python train.py --model="self-supervised image encoder" --dataset="telescope images of galaxies (Galaxy Zoo DECaLS)" --train_examples=88335 --image_size=48 --crop_scale_min=0.3 --horizontal_flip=true --color_jitter=0.4 --method="simclr" --arch="pvt" --norm="rmsnorm" --norm_position="pre" --activation="swiglu" --mlp_ratio=4 --head_dim=32 --fused_qkv=true --qk_norm=false --parallel_block=false --inner_norm=false --moe="soft" --num_experts=16 --moe_every=2 --expert_mlp_ratio=0.5 --slots_per_expert=2 --shared_expert=true --patch_size=[2, 2] --depths=[2, 3, 4, 2] --widths=[48, 96, 192, 384] --projector_hidden=512 --projector_out=128 --projector_hidden_layers=2 --temperature=0.1 --residual_init="scaled_by_depth" --optimizer="muon" --muon_scale="match_rms_adamw" --lr=0.0039 --momentum=0.95 --nesterov=true --orthogonalizer="polar_express" --adamw_lr_other_params=0.0024 --grad_clip=1.0 --ema_decay=0.995 --steps=6900 --batch_size=256 --epochs=20.0 --lr_schedule="linear" --final_lr_fraction=0.1 --warmup_steps=340 --weight_decay=0.2 --adamw_weight_decay_other_params=0.05
Rows from block 7 of a small self-supervised image encoder, named by matrix and row number. Rows with one number within an expert belong to one neuron, the router's apart. Each number is 128 + 24 x the weight over its row's rms, rounded and kept within 0 to 255. All counts start at 0.
Before each expert's rows are labels from the 100 images, of 14848, where the router gives the expert most weight on average: "strongest on" is what is common among them. Only what is clearly more common there than usual is listed. The data: telescope images of galaxies (Galaxy Zoo DECaLS). In brackets: how many of the 100.
# router: slot weights (model.blocks.7.mlp.router.weight, 32x192, trained with AdamW), inputs 0-191
# gate: expert gate (model.blocks.7.mlp.gate, 16x96x192), inputs 0-191
# up: expert up (model.blocks.7.mlp.up, 16x96x192), inputs 0-191
# down: expert down (model.blocks.7.mlp.down, 16x192x96, transposed), outputs 0-191

# expert 8
strongest on: roundness: in between (63)
router.16 [129 133 106 147 141 106 136 138  88 101 150 145 125 113 160 120 135 117 117 142 200  85  86 140 124 137 107 145 117 140 145 168 113 129 138 124 158  99 127 170 157 165 149 129  96 137 134 125  74 109 140  72 145  61 101 138 136  84 102 133 141 131 131 136 127 110  78 102 148 163 162 112 136  92 142 110 141 117 126 138 151 143 105 137 142 124 113 109  99 131 139 132 126 113 122 165  99 162 125 114 139 103 130 129  75  83 121 151 162 114  95  98 113 176 105 151 134 124 126 163 145 143 139 109  79  86 136  97 133 112 134 122 125 141 102  77 150 139 167 119 118 108 127 134 123  89 140 119 171  89 137 105  93 131 131 130 189 146 137 134 150 152 138 153  87 120  88 155 143 128 168 144 134 115 104 123 146 149 152 148 114  98 134 112  94 106 132 151 124 128 157 110]
router.17 [131 134 105 120  98 100  76 151  75 135 140 158 133 117 145 129 151 125 120 110 160 121 132 148 152 147 134 118 117 151 154 169 114 140 168 144 139 102 127 156 128 155 112 120 144 137 139 143  90 130 132 134 148 149 120 135 109 137 110 126 111 145 116 150 155  89  86 165 141 165 166 115 173  92 150 119 138 144 169 143 140 167 143 111 177 119  89 121 119 157 155 152  83 156 111  99 122 188 152 132 123  89 147 135 108  87 118 153 169 146 114 112 100 117 117 141 155 113 162 137 108 172 127  94 118  97 147 100  93 111 125 118 133 159 163  86 131 124 145 108 111 106 120 169 124  93 104 121 138 135 144  87 122 100 125 121 138 130 134 143 139 170 142 137 143 152 115 174  97 129 162 146 174 105 142 135 116 163 164 172  92 113 118 100  80 119 100 151 149 149 151 136]
gate.5 [151 147 130 105 113 145 171 138 153 153 138 133 128 131 126 136 164 101 148 112 118 134  95 135  90 162 121 123 177 171 107 160 124  75 185  98 131 109 117 156 105 134 140  96 144  93 112 128 112 105 149 154 136 120 119  85 121 128 138  77 118 114 137 139 134 129 123 146 110 114 139  88  88  82 142 148 135 120 136  99 121 131 118 129 130 111 112 150 141  79 112 110  91  85  88 154 124 181 111 157 140 145  87 105 124 150  85 112 158 193 119 129  88 103 136 100 159 149 110 150 124 141 140 104 152 190 147 115 131  97 101 130 149 142 132 121  65 100 141 146 125 139  93 131 139 144 126 115 122 144 168 147 130  67  98 124  90 130 129 131 159 136 110 116 130 133 111 141 168 107 128 102 136  92 111 127 104 105 111 107 152 149 149 105 152 135 113  88 116 119 136 124]
up.5 [134 100 115  93 170 114 162 105 108 131 126 157 166 127 134 107 151 147 111 111 119 126 142  88  69 145 133 127  83  84 100  78 101 138 132 128 205  95 129  84 141 155 116 123 117 143 136 130  87  71 159 109 158 114 105 134 117 111 140 143 104  98 120 139  78 136 127 106 144 124 109 110 159  94 116 123 115 183 156  95 132 165 147 132 144 134 117 130 149 104 112 126 145 168 167 119 120 114 140 155 142 121 159 122 101 130 110 149 112 134 131 113  98 143 113 174  67  80 139 112  98 108 123 107  82 116 103 111 162  96 144 137 133 131 103 142 108 129 136 161 129 154 134 137 152 150 118 164 162 142 130 151 134 151  68 133 145 131 143  97 101 147 134 139 133 124 157 134 127 171  78 142 148 131 132 101 149 125 141 146 138 127 123 114 159 136  97 135 135 115 105 111]
down.5 [122 118  85 134  98 113 166 102 100 109 127 117 126 159 124 137 138 127  87 105 150 112 147 100  92 163 145 131 118 132 143 154 149 110 159 110 181 128 128 161 128 113 128 112 128 143 113 159 121 156 121  89 164 171  56  93 166 126 117 139 129 117 150 177 103 147 118  91 148 124 111  81 134 125 145 123 106 102 112 130 133 123  93 114 113 115 125 101 136 119 147 163 167 120 155 134 162 116 190 159 156 129 151 171 137 114  98 116 155 142 153 131 174 131 117 179  50  97 126 127 104 117  92 131 109  91 127  80 152 119 129 137 132 136 105 117 130 124  91 163 144 129 141 172 124 138 164 163 143 126 138 116 152 108 101 162 151  99 147 108 109 132 106 110 135 156 127  89  89 121 106 133 139 139 131 162 117 121 144 105 135 149 145 137 106 135 160 129 109 124 156 112]
gate.6 [117 135 144 103 146 145 127 136 120 111  86 129 125 126 131 149 127  56 104 140  90 130 108 129 179 150 131 141  96 129  81  73 104 149 120 144 151 146 142 132 143 117 167  93  85 158 133 112 132 157 144 142 133 170  94 161 134 127 137 132  92 127 125 124 142 167 156 152 114 131 117 100 101 119 163 118 133 109 144 159 123 131 117 109 125 150 114 160 142 127 109 127 110 163 109 152 116 136 126 117 114 134 136 169 136 161 122 169  93 102 123 130 138 133 127 125  87 105 112 103 114 137 106 101 153 113 116 144 137 138 122 114 143 106 143  94 108  99  45 112 164 129 118 141 108 179 155  51 146 129 139 124 156 123 151 155 111 160  98 171 177  93  99 168 131 141 118 160 101 152 116 103 151 143 132 102 123 105 153 119 116 145 161 115 104 145 112  77 115 113 110 147]
up.6 [134  78  78  98 106 145  73 108 125 157 147 138 117 128 137 147 115 135 112 137 115 123 143 125 116 157  74 154 110 146 129 113 118 124 107 162 152 160 104 137 134 108 149 137 119 120 144  86 168 104 153  91 121  96 145 143 120 136 150 142  99 134 115 105 100  95 149 161 131 127  88 117 159 104 135  93 159 142 140  77 154 131 145 113 145 129 107 138 167 107 171 105 148 105 129 130  64 181 153 100 154 135 177 145 122 130 105 129 134 104 144 108 115 166 176  90 131  83 126 108 116 129 108 150 110 152 100  99 139 105 162 122 141 114 157 164 122 112 157 134 162  90 131 118 144 128 115 104 115 115 139 142 156 126 154 103 114 143 144 112 118  89 129 103 110  98 121 103 115 161  72 146 138 117 142  97 106 117  75 136  84 141 138  92 115 160 107 128 125 101 133 128]
down.6 [142 147 107 138 101 116  99 110 155 140 121 127  64 182 153 131 103 167 156  83 116  99  80 148 147  93  90 159 143 102 142  91 127 149 127 133 123 143 104 194 143  85 137 121 104 135 140 153 152 130 141 137 122 140 100 136 118 101 139 171 106 121 161 116 144  90 136 139 138 137  64 156 154 146 163 113 134 152 126 140 127 139 121 128 156 108 122 125 129 121 113 146 165  94 110 143 109 125 153 147 170 133 149 100 148 156 155 136 119 134 155 131 101 110 127 118 131 125 128 166 153 171 119 133 110 130 126 116 124  94 148 124 137 120 135 136 160 123 125 120 142  68 151 160  83 144 131 128  66 100 130 136 160 140  70 102 120 160 172 112 150  93 141 129 173 128 134 125 150 149 107 146 120 115 136 112 101 150 128 122 119 115 144 122  97 118 107 101 162 115 195 138]

# expert 2
strongest on: roundness: cigar-shaped (47); edge-on disk: yes (42)
router.4 [136 129 107 144 152 126  76 140 131  87 168 168  69 127 159 124 154 115 115 169 134 156 112 148 147 148 121  83 169 118 130 106 166 151 111 141 130 109 128  97 116 144  93 116 135 155 156 121  93  99 114  94 114  84 130 111 108 135 157 130 128 109  90 153 130  87 134 120 118 126 160 139 180 135 122  87 143 145  97 144 136 145 148 115 109 122 127 105 146 120 134 156 170 103 123 138 110 105 154 124 117  94 113 151 128 102 101 150 119 118 136 120  95 154 125  92 167 147 145 145 121  97 143  73  94  95  79  97 122 155 154  92 129 153 161  98 121 170 136 110 121  91  59 138 105  51 129 119 148  81 104 123 112 124 136 133 143 127 148 138 122 119 106 128 103 154 129 142 118 124 126 131 115 101 156 123 135  98 135 123  98 145 130 128 107  88  87 142 146 125 131 142]
router.5 [119 131 117 153 135  95 115 125  91 138 151 172  92 126 177 136 103 103  94 135 148 160  93 139 154 156 132  93 148 131 106 171 121 150 157 107 120 116 134 157 126 140 143 122 150 108 137 124 124 115 146 118 124  83  83 100  97 145 132 121 138 137 132 167 159  92 111 152 105 187 179 111 153 138 146 108 152 131 134 166 153 141 134 142 161 127  95 119 128 135 124 100 113  97 148 129 107 149 152 158 147 107 155 106 133  81 135 154 116 130 130  88 111 138 123 130 168 119 152 160 111 133 134 113  90 127 112  92 132 107 171  79 153 180 137  65 143 137 144 112  96 100 126 120 119 100 160 120 123  47 120 142 141 133 117 129 133 105 155 116 131 159  97 117 130 111  95 133 142 164 165 115 137 132 151 122 121 163 173 115 119 141 106 114  89  75 130 133 120 129 122 143]
gate.0 [148 129 151 160 152  90 186 141 112  96 183 142 157 127  98 119 133 131 146 117 158  92 103 116 105 119 109 140 126 136 139 172  95 165 114  99 138 149  89 117 155 154 148  97 139 131 139 153  96 140 159 170 112 166 160 146 104  94 145 131 107 134 137  82 131 121 120 124 137 151 124 125 107 134 139 134 140 119 114 104 121  90  68 147 124 123 114 121 130 156 115 133 103 140 110 174 158 143 165 145  93 126 158 119 102  71 141 139 140 115 117 101 137  93 123 140 132 117 104 171 148 160 138 146 132 128 150 142 149 160 116 105 116 114 145 110 107 129 109 129  76 134 153 162 147 142 156 135 114 165  53  63  92 136 139 134 112 124 148 133 113 147 149 131 135 183 123 142 134  87 151 110 146 135 123 142 119 142 126 136 144 133 141 122 128 169 173 160 148 114 121  80]
up.0 [107 136 116 120 134 103  85 127 136 156  77 130 106 135 144 151 112 113  88 185 135 149 162 147 146  98 134 106 139 109 147  72 187  92 148 107 108 123 138 132 108 111 128 128 144  93 127 127 122 121 111 104 105  95 122  97 144 160 108 122 138 105 130 144 106 108 172 124 114 106 176 117 168 110 129 136 138  93 138 196 129 157 182 124 133 123 104 111 117 104 131 106 165 118 171  76  94 146 111 137 141 119 116 136 166 181 128 100 130 130 142 153  93 100 141 115 105 149 136 105 100 103 126 137 135 135  89 103 124 122 152  97 140 142  98 141 159 118 147 116 158 109  96  89 120 117 143 131 149 107 169 158 174 116 131 121 128  90 142 103 137 108 116 119 160  74 144 119 138 146  81 129  88 115 148 150 120  90 115 133 137 148 115 136 139 108  77 133 125 145 124 146]
down.0 [152 136 146 142 121 113 197 133 141  99 143 163 141 116 120 104 145 111 118  87 150 114 120 112 113 118 146  82  98 160  97 123 145 150 137 107 147 147 135  98 131 124 133 166 146 125 105 120  80 133 172 155 127 144 142 114 142 124  92 139 135  84 162 134 106 100 152 107 131 123 111 160  84 145 106 107 110  80 110 116 118 103 108 169 117 144 115  86 139 147 115 147 139 148 161 142 116 135  94 153 125 176 155 140 129 145 126 140 124 135 155  95 128 112 125 157 111 147 138 133 146 110 112 167 186 153 153 135 116 154 107 144  91 104 169  90 156  96 109 129 127 125 182 137 103 101 132 170 163 142  74  76 132 132 178 118 106 117 137 118 132 159 120  83 142 162 157 140 156 150 100 119 116 136 115 147 142 145 136 150 159  80 135 137 139 172 143 119 120  90 129 126]
gate.1 [156 135 138 107 124 138 105 162 110 122 102 129 130  78 119  74 138 137 146 129 134  94 113 122 111 159 134 143 115 160 141 155 132 100 124 117 150 130 138 132  99 118 151 147  95 138 105 143 101 125 156 129 146 142 155 134 121 116 146 154 141 163 116 144 137  90  98 139 144 129 128 121 107 120 134 161 156 151 124 126 143 140  78 102 105 102 189 160 140 156 119 118 114 166 147 169  87 139 124 165  81 216 125 164 153  82 147 146 114 173 143 153 115 121 125 158 100  83 137 184 106 121 126 140 132 148 113 121 117 117 116 108 122 130 135 134 114 132 122 186 142 121 118 110 117 131 120 117  84 172 145 131 147 102 152 146 127 109 118 153 102 103 127 103 107 125 181 112 140  96 109 148 121  98 150 127 124 180 125 109 141 145 181 108 124 152 160 143 127  91 186 135]
up.1 [154 132 156  99 124 148 126 167 111 132 126 131 131  80 133  54 142 134 153 110 128  99 101 121 124 157 120 132 133 163 152 147 119 104 134 124 152 111 130 124  85 118 147 146  99 147 107 135 113 129 155 142 151 143 145 131  96 115 149 158 141 162 102 153 135 130 101 133 143 134 138 107  84 104 142 162 156 136 101 124 155 149  98 100 106 112 182 180 139 153 101 124  93 167 131 166  83 140 116 153  86 200 126 159 142  92 152 137 114 170 144 153 139 126 137 138  99  75 122 165  96 114 122 136 145 163 123 122 107 113 128  99 124 134 150 116 109 142 122 174 164 107 104 112 113 141 126 117 100 166 131 122 140 118 135 140 121 128  99 148  93 104 129 116 117 126 181 116 115 106 113 144 133 102 143 143 139 168 139  98 157 153 187 118 135 146 151 147 146  95 183 137]
down.1 [157 182 144 130 106 134 100 167  93 146  93 118 144 196 135 126 154 123 115 161 137 105 104 118 100  77 134 127 131 150 120 158 125 149 145 162 135 116  78 136 143 165 128  78 108 133 142 115 149 166 143 128 116 122 122 165 139 103 109 143  83 140 115 105 188 122 150 150 116 105 104 130 150 133 174 162 153 108 125 121 149 152 171 111 137 142 137 117 155 101 107 118 100 108 135 127 149 109 130 122 100 127 122 143  99 153  83 153 126 115 136 157 139 123 152  86 154  94 104 149 124 131 162 133 133 132 116 117 155 149 109  85 111 135 109 172  98 108 140 146  89 101 113 135 118  97 136 114 101 105 220 157 158 120 137 113 151 151 105 144 133 123  80 143 121 122 116 140 128 128 110 105 117 137 166 112 109 110 123  96 142 158 100 109 127 116  81 139 119  99 138 110]

# expert 7
strongest on: shape: featured or disk (72); spiral arms: yes (39)
router.14 [120  88 130 112 106 122 134  98  86 108 147 146 129 123 131 131  92 183  92 132 114 129 108 132 163 123 144 101  83  96 121 151 110 125 121  81 153 169 106 166 148 142 118 138 102 201 110 155 133 107 155  92 135 123 128 133 156 151 174 148 117 152 105 129 151 126 120 136 133 169 134 152 153 123 164 108 171 105 141 130 145 138 119 105 133 132  96 107 136 151 136 175 106 182 129 175 115 127 126 134 122  95 151 112 166 119 130 177 145 144 139 115 102 128 109 108 201 135 126 128 124 117 141 120 149 173 128 111 116 149 156 121 130 156 159 115 148 123  94 129 119 109 130  90 118 123 148 169 138 121  75  98 119 120 132 127 135 117 122 133 113 128 138 152 144 105 130 116 161 122 169 163 123 102  98 151 149 182 140 141 129  97 103 176 101 116 130 187 143 116 122 154]
router.15 [129 132  98  91  93 143 123 120 105 123 170 134 144 117 101 151 129 166 118 143 125 134 123 163 160 133 129 126  63  97 125 163 119 129 104 143 144 157 156 173 145 163 128 145 105 189 101 148 124 108 150 113 118 121 130 153 157 147 128 168 124 123 118 138 126 148 114 111 156 174 138 154 183  90 145  94 124  86 158  98 162 137 127 125 128 139 112  94  98 123 143 165 145 146 126 143 122 104 101 106 152  81 176 102 124 107 104 169 178 131 132 113 115 155 104 125 173 123 136 114 114 164 161 115  85 139 103 137 121 127 169 133 103 142 138 113 148 106 123 117 120  93 125 108 121 105 123 132 160 146  81 101 116 104 153 149 133 134 131 135 106 121 149 187 135 131 145 110 159 104 114 155 120 122 142 146 137 172 148 139 103 115 127 184 106 113 134 166 176 133 120 159]
gate.5 [103 154 154 111 122 152 106 174 113 115 133 134 138 152 133 112 118 124 135 171 164 129 125 108 158  94 136 116 131 123 119 130 118 166 145 110 129 138 114 151  99 138 116 132  92 151 111 108 148 107 124 105 167  91 159 106 115 142 102 115 147 126 133  99 139  94 105 139  99 156 127 118 114 107 140 151 139 117 120 114 110 146  80  86 165 165 121 116  98 152 121 133 119 190 162 139  91 130 153 129 126 111 144  98 139  83 142 128  80 130 113 146 152 116 132 111 158 108 115 141 133 111 127 139  70 164 113 104 125 184 123 146 165 123 112  79 152 171  87  91 105 128 113 108 101 126 105  98 153 148 131 103 149  76 130 131 132 145 122 139 131 125 103 131 106 136  98 138 163 144 153 108  90 150  66 156 156 151 159  94  78 157 113 114 134 105  74  92 132 159 114 134]
up.5 [ 95 130 131 121 141 153 123 168 107 126 137 142 157 148 132  99 142 107 145 169 162 117 107  90 145 109 138  78 126 130 129 121 151 136 126  93 158  90 114 162  95 129  93 119 107 157 154 108 158 113 132 122 118 124 141  98 124 149 100 104 149 139 125  89 123  85 119 168 103 109 140 136 112 114 141 148 152 137  88 139  75 137  54 126  95 155 119  99 117 153 105 131 120 157 112 147  78 117 134 125 131 118 136 139 146  94 155 112  53 114 139 126 137  93 128 127 166  97 102 124 138 130  76 140 115 175 134  99 132 168 130 163 163  98 120  98 125 136  80 121 113 111 111  82 135 132 116 117 162 153 106  92 149  92 125 118 136 128 116 129 138 128 111 107 100 130 110 144 154 154 148 107 109 122  83 135 162 131 143  96 101 138  99 119 121 119  79  74 144 151 117 140]
down.5 [136 103 129 134 126 117 138 127 100 142 174 123 119 159 116 133  90 126  76 136 173 189 146 144 106 129 134 146 139 126 127 119 115 117 178 108 125 167 119 155 157 132 147 110 167 103  96 168 104 135 190 138 115 164 152 113 126 131 122 119 140 143 155 156 125 161 158 120 105 128 144 131 151 145 108 103 122 134 146 104 141 150 139 144 120 190 148 114 141 129 114 160 148 106 107  73  88 138 106 152 100  96 111 157  98 113 136 133 141  93 124  98 112 144 124 120 107 149 123 129 109 133 112  57 140 150 129 121 142 129 122 102 152 140 116 144 119 141  66 106 133 148  92 139 128 135 137 114 135 154 122 120 132 129 165 139 144 138  72 147  93 147 114 135 111 139 196 144 134  88 110 158  98 116 122 131 130 146  53 150 147 106 100 113 111 136 106 114  93 147 155 166]
gate.6 [165 125 121 144 163 152 125 117 102 131 108 131 124 127  91 129 171 144 139 140 153 117 137 144  75 106 175 113 141  69 125 132 126  75 150 101 157 180 151 110 129 127 125 108 112 132 114 147  99 149 166 115 137 157 174 199  86 128 138 135 154  79 128  86 143 166 125 105 121 120 122 151 130 118 134 142 125 157 143 139 112 136  88 138 147 128 131 118 152 104 145 120 125 105 102  98 159 108 104 106 117 115 143 103 131 139 100 144 111 148 151 102 132 111 153 111 135 125 137  91  97 126 140 147 134 117 125  86 144 158  82 168 168  82 113 106 119 127 107 107 134 114 123 144 145 111 171 136 139 105 120  95 118 150 126 106 100 130 120  82 113 181 150 158 157  68 117 136 108 126 118 118 120 145 112 147 109 197 139 123 118 137 154 152 131 159  99 155 142 161 146 105]
up.6 [172  97 108 162 150 111 129  90  68 135 133 135 149 134  98 128 150 164 157 165 182 125 142 142  92 147 141 136 157 125 109 151 132 105 152  93 127 138 137 117 182 148 123 116 157 124 109 137 126 144 159 126 131 148 124 198  95  99 119 127 134  98 109  97 162 158 145 125 117 120 130 154 138 136 136 121 138 170 126 141 119  95 102 137 103 142 166  90 165 121 162 128 126 117 161 130 136 103 131 100 115  89 173  97 122 176 103 133 129 133 155 124 127  88 135 100 128  88 153 124 114 118 153 128 123 108 140  80 148 109  79 137 167  96 119  99 144 134 130 105 118 138 108 152 133 131 166 145 132  93 152 104  94 135 116 100 124 143 115  93 123 149 126 135 158  87  86 137 132  92 132 109  96 139 122 128  91 212 158 136 100 119 129 125 127 127 104 143 135 142 138 107]
down.6 [ 71 170 175 111 100 125 134 108 112 157 145 135 136  99 121 129 125 121 108 149 111 188  95  97 152 111 155 117 136  87  68 108 125 137 135 103  81 104 125 143 132 119 112 133 117 139 189 109 156 152 138 131 105 168 121 155  89 110 110 129 113 102 126 126 134 149 139  97 115 146 168 104 174 129 100 109 126 118 113 151  92 105 101 144 156 182 104 101 137 136 115 138 130 154 106 112 166 130 191 104 138 116 138  97 135 140 101 164 121 125 141 137 113 108 132 130 169 135 138 143 110 167 101  98 146 102 162  93 139 145 145 110 105 138 154 134 149 113 117 122 105 120  92 127 133 126 157 136 133 153 137 128 130  91 112 140  90  90 128 133 125 102  96  99 117 148 130 107 135 163  97 132 150  93 139 141 159 106 166 160 133 105 142  97 112  94  98 107 154 103 152 176]

# expert 10
strongest on: roundness: in between (73)
router.20 [145  88 137  96 161 102 141  85  93 118 160 158 123 113 179 150  93 118 127 122 144 152  88 146 150 146 141 138 130  83  92 189  91 128 116  91 131 129 110 162 133 145 136 132 119 129 120 164 110 112 150  99 139 128  98 121 104 100 130 113 144 137 139 128 148 115 138 124 123 145 154 138 132 162 132 117 160 153 117 146 135 172  88 149 115 130  90 125 119  87 133 169 116 100 135 153 147 145 155 124 135 111 137 154 116 100 154 161 136 137 130 103 131 178 174 145 158 141 160 135 149 109 108 140 117 133 136 109 125 155 148 159 149 150 132  83 168 138 141  75 123 118 142 116 143 132 181 142 138 107 103 122  98 157 126  97 130 108 144 125 121 126 144 136 103 103 134 143 156 128 158 151 110 102  81  85 116 181 171  94 159 112 134 122  87  84 169 159 100 127  97 108]
router.21 [147 106 125 124 129 124 131 123  91 148 161 175 122 132 139 116  85 167 108 100 137 171  81 136 177 129 125 109 112 111 126 153  83 160 125 100 131 146 128 159 124 133 121 126 147 146 169 151 138 115 132 129 133 146 114 133  81 131 141 109 152 152 129 157 150  90 104 174 134 135 140 139 162 156 101 114 155 172 154 148 139 166 139 116 137 125  95 122 108 133 116 152 111 157 125 165 124 136 179 124 144 113 145 147 119  94 160 131 134 155 145  91 125 133 143 143 163  90 155 125 122 137  91 126 124 101 182 102 100 163 140 150 171 169 168 121 129 146 122  95 105 113 157 120 133 144 121 157  93  98  85  95 106 138 134 142  86 130 144 185 128 157 130 122 129 122 102 143 147 161 172 142 123 108 135 112 122 173 161 143 146 104  94 127  96  89 155 140 114 167 109 151]
gate.7 [117  90 112 122 159 124 117  63  70 120 112 125 121 103  95 157 103 163  71 124 150 138 138 166 149 151 142  95 111 112 147 114 124 130 128  93 106 122 158 163  90 136  78 126 118 102 160 141 175 124 111  85 136 108 154 126 122 132 164 148 157 133 135 164 155 122 123  93 106 154 127 101 151 110 109 144 142 151 122 130  86 117 116  93 150 116 141 104 103  74 168 147  97 136 127 127  93 126 131 105 160 140 173 134 130  89 125 135  97 125 138 127 143 116 163 177 144 130 103 114 139 117 133 169 143 124 111 102 128 106 111 148 157 162 143  93 173 151 144 130 127 109 120 106  91 126 112 102 133 116 116 123 124 107 143 130 105 116 137 116 110 133 130 158 115  65 109 132 132 116 146 131 103 172 120 140 155 130 147 134  96 147 129 113 125  65 106  93 143 113 161 178]
up.7 [123 108 103 125 154 105 107  83  65 102 132 120 144 111  86 165  98 167  91 126 154 128 136 169 152 149 133 115 118 125 147 130 105 127 136  95 128 131 136 152  92 142  64 123 130  93 156 139 175 111 110 106 140 116 159 123 124 128 147 129 138 113 138 154 146 127 117 110 104 150 120 100 151  99 107 164 140 157 131 153  71 114 125  97 167 102 142 112  92 105 162 144 102 119 137 132 121 123 116  97 157 140 174 128 122  89 120 123 104 112 138 119 144  87 154 180 147 134 108 108 142 122 139 163 151 123 122 107 131 109 115 143 138 169 143  81 181 153 132 123 121 123 123 101  99 121 131  94 143 115 130 135 112  91 144 138 114 131 154 107 111 137 145 165 123  97  88 137 132 120 155 137 107 183 110 142 161 139 134 139  92 146 126 128 127  66 110 110 137 120 184 185]
down.7 [ 98 135 120 135 116 101 178 123 163 129 120 154 144 125 125  82 153 106 128 108 140 167 155 123 142 114 155 131 142 111 100  87 151 149 120 121 134 138 149 128 143  88 147 102 107 137 122 132 120 116 150 135  95 130 102 150 130 127  95 119 132  74 126 152 123 132 138 175 128 126 142 175 120 133 106 100 133 118 133  90 164 173 113 162 155 144 140 152 136 135 157 153 164 140 102 117 155 105 119 142 139 149 128 118 120 205 126 159 158 126 136 111  78 121 137 121 129 121 165 155 128  74 121 108 163 130 129 112 115 172 102 148 125 109 172 129 164 132 107 112 168 134 178 144 108 120 116 150 153 138  91  69 117 131 123 133 167 137 204 158 115 153 144 129 159 140 147 116 152  97 101 112 144 111 154 144 122 115 131 153 167 149 165 122 119 175 145 108 106 128  88 121]
gate.8 [102 104 112 124 126 152 174 100 138  66 103 100  95 123 136 135 144 123 100 113 121 137 127 134 143 126 138 105 150 118 101 161  97 158 124 140 113 130 144 166 132 145 173 126 166 108 135  93 126 125 106 111 127  98 137  74 138 126 120 126 110 131 159 194 159 143 176 134 128 170 135 142 160 151 107 115 105  67 129 122 133 146 130 102 161 144 111 120  73 104 105 117 110 133 137 143 122 100  69 138 135 137 136 121 150  70 111 156 108 153 121 157 162 155 100 125 157 164 114 117 144  86 157  84 156 106 103 177  93 116 127 145 137 157 124 103 114 107 106 115 112 105 118 110 133 141 133 159 144 130  86 124 131 134 103 127  96 121  99 173 145 138 140 144 151 159 115 128 138 107 119 123  77  94 143 152 128 129 141 151 149 121 133 144 116  73 118 137 171 161 106 128]
up.8 [173 166 129 138 114 106 118 148 108 180 171 151 199 149 122  99 118 133 179 120 161  95 115 144 111 118 140 133 105 134 150 108 135 120 125 121 122 128 107  97 127  86  89 120  62 169 135 192 144 136 126 135 150 180 113 190 131 134 146 120 144 140 112  90 100 137 101 102 153 103 105 113  98 121 156 141 139 166 142 119 112 105 126 148 117 132 166 122 146 157 147 139 130 132  92  99 100 124 153 111 124 114 109 155 134 165 138 125 126  94 132 100 104 107 154 102 132  90 144 145 120 148 116 185 131 172 132 106 142 149 135 110 119  92 136 123 150 128 162 129 159 127 142 141 109 130 120 101 106 149 148 129 140 132 134 121 172 152 122  91 128  50 113 130 100 118 145 163  99 121 141 123 148 165 113 121 149 129 138 125 133 118 133 132 116 183 118 116 113  93 148 147]
down.8 [118 127 127 128  97 164 146 130 106 130 124 103 141  89  96 116  86 182 138 146 130 126  64 113 112 157  68 174 128  83 142 129 124 117  95 142 120 166 121 124 152  90 143 138 166  96 138 158 133 120 158 133 149 124 130 143  97 115 140 144 130  94 145 147 122 116  89 151 114 154 142 119 139 120 115 166 143 131 108 116 130  74 137 129  80 101  84 122 145  75 131 125  87 157 184 118 161 148  95 116 141 124 117 125  95 123 173 107 132 138  71 115 144 112  60 133 116 173 131 105 145 135 106 127 125 145 174 124 149 165 132 124 139 133 124 149 154 190  93 140 134 131 146 125 135 130 136 151 111 107 128 146 138 133  75 145 122 150 156 139 134 163 145 122 128 147 119 129 120  86 165 122  98 143 144 129  91 131  90 128 135 120 122 141 131 107 111 113 149 151 149 115]